config.toml
arch = "dit"
conditioning = "class"
num_classes = 2
qk_norm = false
patch_size = [6, 6]
width = 128
positions = "learned"
optimizer = "adamw"
lr = 0.0019
lr_schedule = "wsd"
Rows from block 4 of a small class-conditioned image diffusion model, named by matrix and row number. Rows with one number belong to one neuron. Each number is 128 + 32 x the weight over its row's rms, rounded and kept within 0 to 255. All counts start at 0. Numbers have three digits each.
After each neuron's rows are labels from the 100 images, of 14848 (inputs lightly noised), where the neuron reaches its largest size: "responds to" is what is common among them; "colour at peak" is the nearest of a few named colours to the mean colour under the peak. Only what is clearly more common there than usual is listed. The data: telescope images of galaxies (Galaxy Zoo DECaLS).
# gate: MLP gate (model.blocks.4.mlp.gate.weight, 336x128), inputs 64-127
# fc1: MLP up (model.blocks.4.mlp.fc1.weight, 336x128), inputs 64-127
# fc2: MLP down (model.blocks.4.mlp.fc2.weight, 128x336, transposed), outputs 64-127

gate.283:092105152124144131137149195186122103148154116129141124162167186105181109132084128145150161082173165119169065071158178104079123207135099079128136123141122109045160100076182093113109120159127146
fc1.283:124105099130051107132124111128141076132169104102140165127177174151146108111112110109101134117171132098172086049137076133100128175114043130146168160189164082085074124116119133141113147111139123
fc2.283:117151126096087123129109078093109090168130131120129106126133154131106126087104129129161184105080134132072088169161123122134099076143131053136148084163126143097097155079139054109108127125153128
responds to: shape: featured or disk; edge-on disk: no; bar: no
colour at peak: brown; grey

gate.242:112149116146111159132165140196153101126115078140098222129130099136117158075090124141133136077157109095102172097146083146149167157140104091150149063094130038095136137178095056112158145151152123
fc1.242:145100117110075102133121152111097163117171173125186087101096157161111113107113144077137139170144102126144146152136105155081150099148070135110107139142135242184077092082125172166104073127074105
fc2.242:120131074085147147135154171165127137122146117114156069140192168137139080122151106079094148142120127098060146166116146117124213149124099113150118142136129127119180167086176131084100100128122186
responds to: roundness: cigar-shaped; edge-on disk: yes
colour at peak: brown; grey

gate.210:089142103116113135080133068144143138121118094126139134083159068176100109103096101093152042158134074136134134123153127148083152108158094126078131161095085128116110101144132072096130080188110135
fc1.210:107124104086136179111088091086143151136141127110144103092086129200119133121101085134129055117167081159112112157143151181133124119173130123092117166100091158182121109144112103124153130129130130
fc2.210:090109167075129108141166116077147132151131133123123138048085096076136130114125162123143047164104177094132114158159145177113151119101132154162135046105117125121139160155117148152157103086129124
responds to: shape: featured or disk; edge-on disk: no; spiral arms: yes
colour at peak: brown

gate.259:140140118108135116123158054098098111106158175102097141186118133113110099140155125101155143076149130100081130168172122125185189157098180126079107128123124157197172139110096131101114155172144169
fc1.259:110128084134111137094105184179122134129078141131126111139133185158129144116101157128125122168122128127034121046110108167076095131120187167124107198109097172105133109107172200091138132135085120
fc2.259:137155090116140173094131120183109132074172153116147111139190096111109135140127125131089145076132159162121123070153134155153092152128106116130140103131140171118127133123133043117141113031135118
responds to: shape: star or artifact
colour at peak: brown

gate.165:109107125103131139130117215121141134102089201149153128069186085119146105116053198111130134152136159124139160096128156163102080135104129163189141129167148065070115058155150093156132131203107107
fc1.165:073117103097134152089140152065102122110111075165141176130192065127139110115072204123162135109126132098135155121110136164093136130104127131179135134131113105120147065155114155165124106148148115
fc2.165:089114146107118131123120077180083113079159201151139171059108074162107126099157048090164154142131147156099144089116111151074078125144169156086148120139112131170144186155102164099106120085126149
responds to: roundness: cigar-shaped
colour at peak: grey

gate.55:122076092169126101151136173127121146138129113111134165094151073143100076208123135085096113156094103157126151152128104176053140141153111222146114105117155132046124163169140107131124095127080161
fc1.55:113076118184191190197125196132107155089117122138083109138092106120108110134098143134125157203096118115115126112131092170120106073172126186184150149147116146111148112120128146095168142124160195
fc2.55:119174160180119135082137081127130158088153100106121146120080067134137096196122142099083120121160162099144155101148113193102096135110156231118117142134132126105128108135127112140144106124112090
responds to: shape: featured or disk; edge-on disk: no; spiral arms: yes
colour at peak: brown

gate.144:137123128152109121117097146174098076168143130101192116188080166146115085071143182135140167148160135135149092084117094193079120098153097133190184112159109129129123141139133158139156127131114154
fc1.144:148158170142204131084134155135129130148114132125157114144091150157147101105140113138130121117129075150110132170105177147154120068120152086211110128161087135113128120187091110163172179144101088
fc2.144:117129138119135127123118166194126134112127143126130136149174119119116132131200133114127123113138129128136135129129116127128171123131064135139120096126134147119117131123130112145128120127138132
responds to: shape: featured or disk; edge-on disk: no; bar: no
colour at peak: brown

gate.176:117112171125120137154124139137099109106136093134141154139056119145145104109120127141107141113150131182171129089144131133091150139148173121134164139130147061138130138137116057158125148247148140
fc1.176:127147091090129162077160091135133089126062110128084112141148150157106171177056125112096117185143155163090061128070118129198145138117194185132156125134116148099136129129108144092134115205177142
fc2.176:154098173117131111138119148110146140114105132146089144119214132103140175175139123107101116171134107132176083129059125125206202151142180158098139144154137102087113116111115208173134111058112135
responds to: edge-on disk: no; spiral arms: yes
colour at peak: brown

gate.73:134152101105128088139138114191136120115127118112101162136017121134138158132122100111124160077125114148117141062155119123153174181116115196106093084124166081178120125132095125140146147131153133
fc1.73:096120164148117095166107080176125124102214095154145139078055125141138149082186147139129142092145159126151129048122146134128143079153069148148135166132156078159112125121136145137121124100148116
fc2.73:133132117143137171108138145083143149108181122137137136094016133136107164137126139134115102077127129155125137174140119122127089149130199156147146047128134130168144130138132169145130125170170133
responds to: edge-on disk: yes
colour at peak: grey; brown

gate.54:131048145170117137181149208114116161139110139070141101118136102135097089203100145129108170122054090145107156142176111219104140148135169192182105078110111154089148184134169138106145144160145202
fc1.54:152171165132108116095138132141086135161124107165153105090157180136178181112138098205113150143126133138141159126146147166131115127136163051060145096124118105100147114110132193127127128132110102
fc2.54:127108160134126132151132137140113145165128103159144153118121107123098163148106153180084120121118112127122141125141146159059148135129105168191139185141183103122153136112130033130144124117094157
responds to: shape: featured or disk; edge-on disk: no; bar: no
colour at peak: brown

gate.215:105098077154167100133080149111148097103182111181080124077089171166130188077126114105093117166140094176178164151118124160134132138143106148139122163157132094089143195115115114175145120142026139
fc1.215:112130073167169098140138104098125129134156159154088133101120134165121175112107137132138197127124111112154154186153108194169136140124129133155078113128130121132158189068150075132144119128051101
fc2.215:125125134145133119124150104057127111159107131147121136096135133110119154135091107131119126152118126123127152145133122142136160120130174097123127065135139128104125107103127019117136141120098131
responds to: shape: featured or disk; edge-on disk: no; bar: no
colour at peak: brown; grey

gate.253:121159118107104113135148095163117121093075133115131148145091124103132116117188125096111149111134137117084140033125115124177164106125153125138130163125150129197161099110120135113129132149151129
fc1.253:120157164161133128164119099169159122092198094126150146108086129153137150107098139163099125089159105135171119066138136120087095091136032135120141143130090021098088121142100110165102144103131110
fc2.253:143127168125120096166138106082137112147047198126128167138096109115155136166145101104142128135141141140162145222103152107170097150147162112123110199110129158150130134104118159130123151216123130
responds to: roundness: cigar-shaped; edge-on disk: yes
colour at peak: grey; brown

gate.224:111166106092118124136119158195146171096146114114118119079058102158127158116112144114136167116124114073066135117126165173126094079162084103068141176117104096103141145091142164097102133137084123
fc1.224:109124179097153103168114137091136196122181145131114091141110122142119130148142109129111176055129162070087135125103102132113187159121133116094129198118121091108124157106158132085105146100092075
fc2.224:128109088103140143113139164149113155157148087128141135116099100130108121120143138148134151094157125174146125090115160134157235166120141096158178107125120143182135109122147091139115163111099140
responds to: roundness: cigar-shaped; edge-on disk: yes
colour at peak: grey

gate.33:138120162145131126117133122126138120099150117118152153131194081089115126121137106170091083164130122152136139124139105104100151057111075095120150231150104143098104112146128100134135122237085103
fc1.33:066104054116168099068131108106126103169082094150099175130058157131126100119159107066122112127095131140124159063083108165132145211116124143144104030132173084058138132105124179126119123126098117
fc2.33:089145161124155127131118174180127128165107165139084124171089140120132143138136145079141172065124110128125121141108121161187156046110117161095109178122190177131092105092133110120139101113136119
responds to: shape: featured or disk; edge-on disk: no; bar: no
colour at peak: brown

gate.78:144163087108084137091166195108084102178132140093101165141092119107131164121058113129100133162125192150146062097129103103097179178150160154138083113105087124095130123123090147109133140172150132
fc1.78:180149131116084143072112153107059116146137117088107179115075145095123195105130141084145133161137145106125075127138131078109124144146088176151099168080088093131135114069095156116115153122125109
fc2.78:152075136138065111177104064132080118159141130067081174127120133129119167073131134129112131153120051122111050150128097093082141081107119134094089114088094167085128155098098122145149131110125131
responds to: spiral arms: yes; bar: no
colour at peak: brown

gate.79:135117144113138125084113109044129107157147174112137101140189118131136125139056132109109141132124147151113115146091113135089161115116012126150132238144151135110125125115153115138132136135069124
fc1.79:110122133124130179145103110141121147095210136109133155095091129140114119081147129130078111109146100142161133195145148140091158187135136128124139144112145052113100141095143124122119125102062141
fc2.79:104131139139115092103136109125139154104171115136115131120128144112134113092114142148108104144098140108106128052163137141055163096122142132160109159113147151138163123125126210134113103094074113
responds to: spiral arms: yes
colour at peak: brown

gate.179:130144099130175152168115140143106152138124111173150122077155122126125081119083096113158116129108078173118127154075064105070140163093171118118126140135150126101114105163122138162124111177139101
fc1.179:166133089155186165173115121121098156143158125146152147051123104117097105120096080085188131082101102131106104118088108126078134129099150128166123133142170168112132107124143086134111126128172141
fc2.179:148117147152190114077155111116093178113135141177157120077135112129142100131127166091161126105141171097141129137085067111085137112168111106139126100145171136114114147151117155107099104112143143
responds to: shape: featured or disk; edge-on disk: no; spiral arms: yes
colour at peak: brown

gate.294:131144161156146102115094092138144078111131119127136131127158115108156117108075137122108112172109152124112151121093149127088173118155070151160133208151164093163106088113156029106139133137090106
fc1.294:137149114123115098112110124155123148146139145107140145121085114125135141157025127122164099109110125135112177115155106118159130104128093117102143074146119162185133084130063185138113144083161130
fc2.294:136122126109111166107138128116116130129181111127139102109047116145121141133084146120147121090137147136123131114145124134145131138127175144148151038127124088176124138133113192129135121067143133
responds to: spiral arms: yes
colour at peak: grey

gate.85:091096164142147106086118101182175140129129137111134152051140141165116160138140168105066165140158154191187140137134167093086137097090113152129133136164101151154107140130146130150159138173118131
fc1.85:147159123136159128137145205082039127133154134144148132159161117113143072075113100184149120140090131112139096090159159154158151117182090118161132112098146169118187169147109098130078116102133126
fc2.85:173097164120129139105113053132064134128160126137140087127116111144109096084122152171160119157155141157117113137126112155145115150093212090101146140109154083113093126145098191151093126136133137
responds to: edge-on disk: no
colour at peak: brown

gate.234:112081074109136176095141176150123125112066161126133113107128150109138119117122134124061142152125157134111138200117111129127124176144129126143115100116121138100130129117140106123119081187140115
fc1.234:139138117124139123197095083151132125083151249134113132145063127102160103126102135098153158125106113130144145190119145132133112139128095193123145193155170128235103126113143088163139145087139146
fc2.234:116141152138144113147116109113153123156027165129130111141202133124136104126102099129122129220153120100119127130081121133127000144112128089119115212118117081114106118106148146132123128223123122
responds to: roundness: cigar-shaped
colour at peak: brown

gate.104:137112162171146167155144140134164117127179111161153153142192152120143123107159153151131136204139139202193142172134175110111082099172092150152174127134147140109127145135165058164147105170100143
fc1.104:139123126126113120129153157150130131119160132121125148148095113120109175132101132125136126126142132125130131040139138135162142079130047114140142192121127184144165125132092160129143136106164137
fc2.104:132159153136139113134140132086126150183106196130126144111064152129129118153105125121119100086137131115135135121142132134120126063130106135131090044142167191116139117129120237133122126072126137
responds to: shape: featured or disk; edge-on disk: no; spiral arms: yes
colour at peak: grey

gate.123:122159171143124107159121112115104146098172162159134100062107144128107168140086108119155129095131108178134139123173156133137125138145116150127151014119128038095133101106125145143115128166148141
fc1.123:148136162123170142144181175042111141102069137152104109199179147129107093113133144178124149113132114129121134116121107130125145114107228066117142140139088101104204139107141151157153152099108129
fc2.123:142147159146154118121147102037154133150131175128124134100039136127152199123148127157143125135116116150136157180124136131143152130117159157121094141102136117125133105135150120106152143123143108
responds to: roundness: cigar-shaped; edge-on disk: yes
colour at peak: grey

gate.235:153134086122132147153149104048134160129146170132119109122168134139107173153093124116173121104132093115110137198119120118171118116164083089149141081154132156110169122091117218136117092157102135
fc1.235:108134060117104142096176113088124128126130133099123108140156151110094173080121125164140144143139122107142125192130101138198053073122132130092101227104083158101110111150127198142109157164145130
fc2.235:131126182126105097135103129192124131168100068139127129163216144129170136125085133126158142161128145138107148080129102129165200170122140104135090110105066074117111121133122183122136123144137123
responds to: roundness: cigar-shaped
colour at peak: grey

gate.7:105060093122186158153143178153142115096044138138078143179120125120116059101145146179094111162139155166157099063115156128110151152048181141170119122136168135155123098102139189150153183145134147
fc1.7:135164124143073142085103186141132126194051165120169135101194136135114144166130114076118115150090136109080176105116110140104093121201117153131113095123119141068121167174122053089096088133079113
fc2.7:116172128146172113106116075151141131121113114141088139197165159116162052131116110160122128140106114101114085122109172112101150143184151168115088060126169146116179139142111255114153189134127110
responds to: edge-on disk: yes
colour at peak: brown