Rows from block 4 of a small class-conditioned image diffusion model, named by matrix and row number. Rows with one number belong to one neuron. Each number is 500 + 25 x the weight over its row's rms, rounded and kept within 0 to 999. All counts start at 0. Numbers have three digits each.
After each neuron's rows are labels from the 100 images, of 14848 (inputs lightly noised), where the neuron reaches its largest size: "responds to" is what is common among them. Only what is clearly more common there than usual is listed. The data: telescope images of galaxies (Galaxy Zoo DECaLS).
# gate: MLP gate (model.blocks.4.mlp.gate.weight, 336x128), inputs 64-127
# fc1: MLP up (model.blocks.4.mlp.fc1.weight, 336x128), inputs 64-127
# fc2: MLP down (model.blocks.4.mlp.fc2.weight, 128x336, transposed), outputs 64-127

gate.28:503488469495499514462502530486499518558500510486487473482545501482499524529490492508535497552488479499506499492505482495524555487504509476482486445512457558468515493515487519494504494520484508
fc1.28:513525521515506449500494452487501479461548524506506528505482472496482505486456498478481507463513490515492500504491497508473511511505423518528514461504524444532501500500509479498513507491491516
fc2.28:502520524487507490503493484470474494495517530511489543498500503501498523504518495504499511542497515503520512490524500490526482530496505497491482579497501465493526497500493485499487509557492496
responds to: edge-on disk: yes; roundness: cigar-shaped

gate.113:484508545519510475506513502510498504478505482516515505493517543494490500514507532510474533464511513464525504495516527495495499519474469457532515527520512508437466513510505527517453494517489480
fc1.113:533465413519481522532515496527498505486470501498507505522442434506503486489528506509492510489494527517488529502495431536522504508488484493465504516510508483546472537463516518496520488502496508
fc2.113:490512517497498499511496519514493488511456501494502494500523496491504488501534509510504482490509495511512495530497492494498498496498466487509488502492509518487492512507482503501504498551506495
responds to: spiral arms: yes

gate.263:490470477515517483510487576524494491515454494487479508488517515516470454523526514502485487508492489482499484521505521513466558482491491517506466504488548463460433494538485531491511536501476520
fc1.263:496515504489471518462491425526501496515534531499516489492441517484511543481505472503511505537490506487497503485497476482526512516527511478484521471499452590531531505491496504483498456480506458
fc2.263:496532547521521495474479408504510503457457471492489510533524510470533462522502479503450495474484502469510506468509522519479489506504513539485454510485557527514535496536473492489510540500480472
responds to: shape: featured or disk; edge-on disk: no; spiral arms: yes

gate.11:506508463492506497467510519510497510505522509503520477543486462500498553505459491493496491458503494521495503435546496495542479493512490482494483513498518527465493509511489501514516490523534509
fc1.11:503498480481507476493471501516507506514532464493499465464446470493517526494527477481514500460492511471490478530530503498528480519503463502502486573502516543541486489490509552472511536486529508
fc2.11:503466493490512520517487529502501480473501552502485499488524489533519527465480507503483471479506498515507504517525517509487468491512496506474509518489516547467502512504523541509486494415510494
responds to: roundness: cigar-shaped

gate.225:507496460556512472496521514542538489486489508503489534504473510485527487471478490479498497499491481509456568544453511500529497478503479512514489495488494494424483530529523484468547486510474526
fc1.225:508436488514475510486485466484554506519511506523478523502476536492503501512486474480510484496465493505485558542487518515511490502470474493520492499439451494461518490512506517505540532509459512
fc2.225:516516532519513498505491475451525506508468499514483518498488509485484487490433497500492492515523494487514541499473501496515443510506499467492497474491487512455480496512523417496521512478493484
responds to: shape: featured or disk; edge-on disk: no; spiral arms: yes

gate.278:504491448493504498464496531498483502559468506481498489488482524489468509520564492479511498531472508481493492495507499511501568478484529492495473535479504535461499475476526476501480486512500505
fc1.278:531464526538507501497502498546538506511502480501485478490528537504530496512506525519512493546524505514504535524496523528471475524501496517501499470512482551499488514515519473507510502491487501
fc2.278:491498550495503522504509506558495504526459484489506460488472495517506490502562509476523547494508502506493496517488522485553555541508480469499483518496513507529470490482508610489486503509483499
responds to: edge-on disk: yes; roundness: cigar-shaped

gate.334:503496528504506546525533517504488506471522491523507502502504508501531519482537488513473528523532531545528496495512485489512475495507518494506532549497479526502533507504512407523513501508508499
fc1.334:482490504483508496484501471446494485539492480483486504517520487475490489484604472495522506504472477479489493507474481487489517455493494482497482506497500528477499494490512516496498493490453484
fc2.334:479502496502489496507512487494480506503517470507508540465501484467500502492610483500484500526496488503494492480491497481497399518505477433495523489495505460501492490484490575495492498464465507
responds to: shape: featured or disk; spiral arms: yes

gate.100:485479473503484488487494528473463501538491554484509525479484482504479474493502500490479480551453506480492513493478500484464567502488477491478513446497493589553502481508490539493499474518486475
fc1.100:508499457508511535484535502472533491508518472491528418526517505496491521490490472491498507492493485562517529505512490485532467516498505529510483442483495472477510519493499530528490494553512507
fc2.100:482521470532506511519512478485468504504492548510507526527533510466528481511507497492469484481541487505507495566484522479520523539512459438518513557504509522422454492499490518494496481470486512
responds to: roundness: cigar-shaped; edge-on disk: yes

gate.249:504470473493465468495545579492516476522504486493474501467504508526497500511437484530534495551459536535539510471498471491496548514509528504477520479521487494510515515507488529524477513502549520
fc1.249:509473504506558551500464428514485525476474502539554508548517525464477501510519530464490500471521421500477528517503542494525506469490507502502506503486526523515526489498504503471491485500476484
fc2.249:510528498493562466486545558502480514478483482540561502541515518551521507521490460458492508471469578510527529487515540495534479528515491515501511483485519466507465502492506501518493495522485506
responds to: spiral arms: yes

gate.71:497505496523492482449504506454477495540458485486487542481529491492482468530460493475539483509468464482467518494499503520524489457504499468504499474502496475426536511497489457488495505520497521
fc1.71:491476512509509481535504470517479497456464493496493488502445501520491507494504503514457507474499507497483502511478517501494517527499501516507490531455518410569484522514517508500509504492506505
fc2.71:509500468474507469483484505510508511523530529497497485524579500480494534493511494527513513499481502523487489503491488470503539494499476455518477485476487569500507488519513505510515505499515511
responds to: edge-on disk: yes; roundness: cigar-shaped

gate.149:460485455493469504503486515478483498490531530504523563502537481509526493476518507514485510525476510502489472535492491486495500484490535471477511443508505547526502484500490497516501513506495483
fc1.149:514501491507513495511508504509491504491455499494511492525449552503522488504508495470491547506497524532490511484471518482524512529504541508503503489532542523539508503489511565513510529485510503
fc2.149:542496472503506481516488524533483487478536471498483507535512521505513508521469503459481507503503493509486514477478518496514457482489504495462497498517505503547509493473523513498490481464494509
responds to: roundness: cigar-shaped

gate.141:521519497517506482494506560502502486506576509503488486515516505481473541492512489557500476499486492469500443476506519503466495486499501518487526508504520507450540464538537505447498472507531474
fc1.141:529486531529478469505467525508484483489486535497504512526497519454470496491498500525476492488501501470523506516515517451523505554475500534461552504576498503513506527498524478520520497503491499
fc2.141:508494491502494499492506513473506504510483490499500497498465521501499486501463501508511506512495505499502505497498499500518498496508515484502507458501500503528495495499492479492500511489502490
responds to: spiral arms: yes

gate.102:552497494489482497513491502547515490483511506521502504476542471493541565491516537511550467499504497487450520501524483514527528483495480488499487507466546486545490449485517491531488460511460503
fc1.102:494475535503491498531492446484503517497486506478505459512440521534509447538522483487485522526477489515512500509479467506496523527508563484488466572537445508516496539471500557477508499497523498
fc2.102:513482519477507526513532452519494489505512501496527517469563477496513511485488501505512507523500488494476500493519523452500490519512520477527485450526525502517504488485528491507486533531493525
responds to: spiral arms: yes

gate.185:475486510498504515514513562462513498508524522507499520555533483492489500502526514501488524498503488525530509477484510484466500473517434540536527506519521528441537515522518498521546520509498540
fc1.185:487487504504497557514499537506519488490473448486511510505534512513506487499517505488485501486520500561521508493532529490496456484473537520551527572511495458463522524508518522513526507505499541
fc2.185:512507511520513479508494474506504482542481475498483483525529529503512489501492503514514506565500484521485486507468500495469559525496521509482490444492462410465490506490506551500491520430510510
responds to: edge-on disk: yes

gate.183:513523539489495498474472525537460442515487481480496490517477511480487453517484509527487509488495499519510444510527518522503505515511496503491541487503515458505488471547484477512490509532569533
fc1.183:487506517463494515488482486487480490521490527493489498498506515509481462505517498479488486511505502486507481541503486476470490525485519520501506580482517478524455495503519517501471484522506502
fc2.183:514478475490507512546532466453459429509476522482491483507488505514517457516498492526494511497512493477499450512520522529508501486485515499509541479509501537484501528545485482475488499492562470
responds to: spiral arms: yes

gate.138:494550490509495472451501487471490439506509476499475506505519498486455491501492510474489448518477499499482485498497504528460500491522499554533542516489541473455506524498521490504509481530542512
fc1.138:515467520480500538547512513541511554477481489490532497503504505536552494487525495527527574497527523488514518518489536477532515511478541457464473509506497494528482472499498514483492524496459490
fc2.138:510543488490491505460507495481513538459505502507514472488492499502467507488543513507499555494478492503480511491476521486508490505511548476518476581506482501507529524500507558507486503510453509
responds to: shape: featured or disk; edge-on disk: no; spiral arms: yes

gate.22:499514517523494497527519468514493523488527475516507505505433483515509518494537498499528500470499515500472511441514504502542529474500513504488507505516519477527521498500495494495517484528509492
fc1.22:484491479498491488500477476449482490504509544497471474507481498521473521466541483480512510496505481480496513514483492503490545492513519483488496416493501541550512500488504454483505475492471500
fc2.22:504507484495504503512507466512492483511465511496501485500610510512493493494494489516494500546504493501492487494473525486454546512492529495486492492512483499457516504508511471499494518531514494
responds to: roundness: cigar-shaped; edge-on disk: yes

gate.181:536517551539487526526511522490504560499499472488532516481469483474522464509460488478464499470488514503510522488479500478461507509485501437485511491505518482518530495512535476475506503518497460
fc1.181:509492498500512484531495515507498503473514480513517479500499505517512516511526512529516497480520500505500467489515503519537508497525470486492524419519503508502524507499478478511503508513525496
fc2.181:458507530450513514524503514498485436509496497509472473520508504468514537483488492533537512508484519500503468504537497519543479505477478549490507516484488508491532495490459476462484496534515462
responds to: spiral arms: yes

gate.295:513521509502502533493493448493468515531455519508509514446497486510495493540499495494527479566487483503505489542515491497537510450506557430484496485487494517565486498505475486505485504501478502
fc1.295:510542522511508542533508478539508494447478533519513484517491519514493490497469519478484504527495492544492512561538510503498443503502523511505505523513549511554485505496515472506506505476497516
fc2.295:511494493508497471511513535462482487508454524496502507469465524499502468508515495497507498546516510478510493500492492507511527509500447471503489475499510521548513500510487509496496519463490501
responds to: spiral arms: yes

gate.301:495502484509511508491482511517513485493464513518488506525501485512498495503473496505445469529500516526532491496503493495493504512504501519520503472509515544474500506506472498514498476529495486
fc1.301:501514483470507507510545513482505505546481516471509468511509523500506476518544520476531531516514497498518485499497509504520550493507535469498481426494495502504512513464518505508461496504509505
fc2.301:493469460484500509482479496566496507471528469486528507555526457505468491478510503487505531439489480533497505503507489484525480502487470470507511533505496505520474511489490488497494513471534511
responds to: roundness: cigar-shaped

gate.163:490478501516485516482487476457480493486485534482506498509530498504491466516477501505473443513507501497486480511482515501438510496494481468478503495485515538540489468524497518482481489520509497
fc1.163:496471499514490485474516546502510498548478507502508522513566490498507496519510513522535501531472501497525519494470514487475489474502448465491525482503472565435531508516487443506508496520516509
fc2.163:488488463510507516508519471451487510490460573501501494477528475496504501505485499519471478511513475512508484594478523496453501521494525455494520458479512499473501506514491529503477487508527505
responds to: roundness: cigar-shaped; edge-on disk: yes

gate.58:475485489520523515467485509494506504507490501492505526509529565512476499485521493502469483557497489528515505534503515521437510483494538510515483517486486555465470507529485546505494485547472492
fc1.58:495527521477474488518532473535477494452497484483502493500458508482519505482468484486464506444514478509483514465519476501499519531503555510521483484483511429514510480505496488480485500475490503
fc2.58:531486546471477496488488499487472469504486509489472519496440464521476506533503472465531532438502495498533512530503460503543496475503533509496494518510556537551487516475500439495494524492512475
responds to: edge-on disk: yes

gate.257:502500493522509503520487543484495497516487551512498473497534516492514476518474530475540552529486514491492486548485503506524487510493478495518490445511523536455516497523528415489534529527499507
fc1.257:481492452490487500495470538546510520506533496465516579479466502500514508489461487505481442517519500521520522507522503521461495501528472510487517519507541553524472481522487486479472517503478499
fc2.257:500473455477518508498503513511473519504492500500476545468540510521523476501463508497527485519487510510481516526491503517447458508481521518483539509492465521471534493520511483493485498530497500
responds to: roundness: cigar-shaped

gate.27:483518471470486490489500505546497500522469502503489517491503459525498546489502480469441543490497469490521516492536552499479489455543474525548492495500568475479468488465509498501488511501514541
fc1.27:470541448488504519521467503475506506550478507494512487512450504509520500478475520516469478540455528474555485511493519472498494471493496525505499498523545464507441491527501468490465462506513464
fc2.27:514496472509497502507515475451503501520495514504503500486486511496499487503442495502510503505496499502496503523491503504500479510505539487506510474507505512479493498493504472491502509475486497
responds to: shape: featured or disk; edge-on disk: no; spiral arms: yes

gate.270:459462528506456542531471504512508493517479479463494498507509525500498442477497496504508496534492489499502498483454460511419508500515514531503529503524521488452545512501497500477521489537437524
fc1.270:527493479505502508492499539513475508524507516500479488511455470459533510525534470519536478474472518491520505527540540482498506506483476510496480528495464521498481532482490512543470494499501476
fc2.270:552471523499530508539494491498490514508518481512504505490490462515491554540497500501523481467498492508509509473545550487545511492514526515503476528489495509537561501488513502471476508495539523
responds to: shape: featured or disk; edge-on disk: no; spiral arms: yes

gate.289:521520545497494515501516487513524500534485506510496440488541511516517496527479513484549515537493493517481521550506512506503471521508514551514495507501501479500498514496533488506515493539495525
fc1.289:526525507516498528496548487512517489492460530507476450530500515511499533531495509512491537486537507533450507517500494533537480510491497473507490486480510454489531516501489560506525514516512523
fc2.289:489492492488489485497480526513477495509465483506497508527496525480529468525445506472496508513499492491536506503486507494527542528504505508476520479507510423539475506468490584492503469418485487
responds to: edge-on disk: yes; roundness: cigar-shaped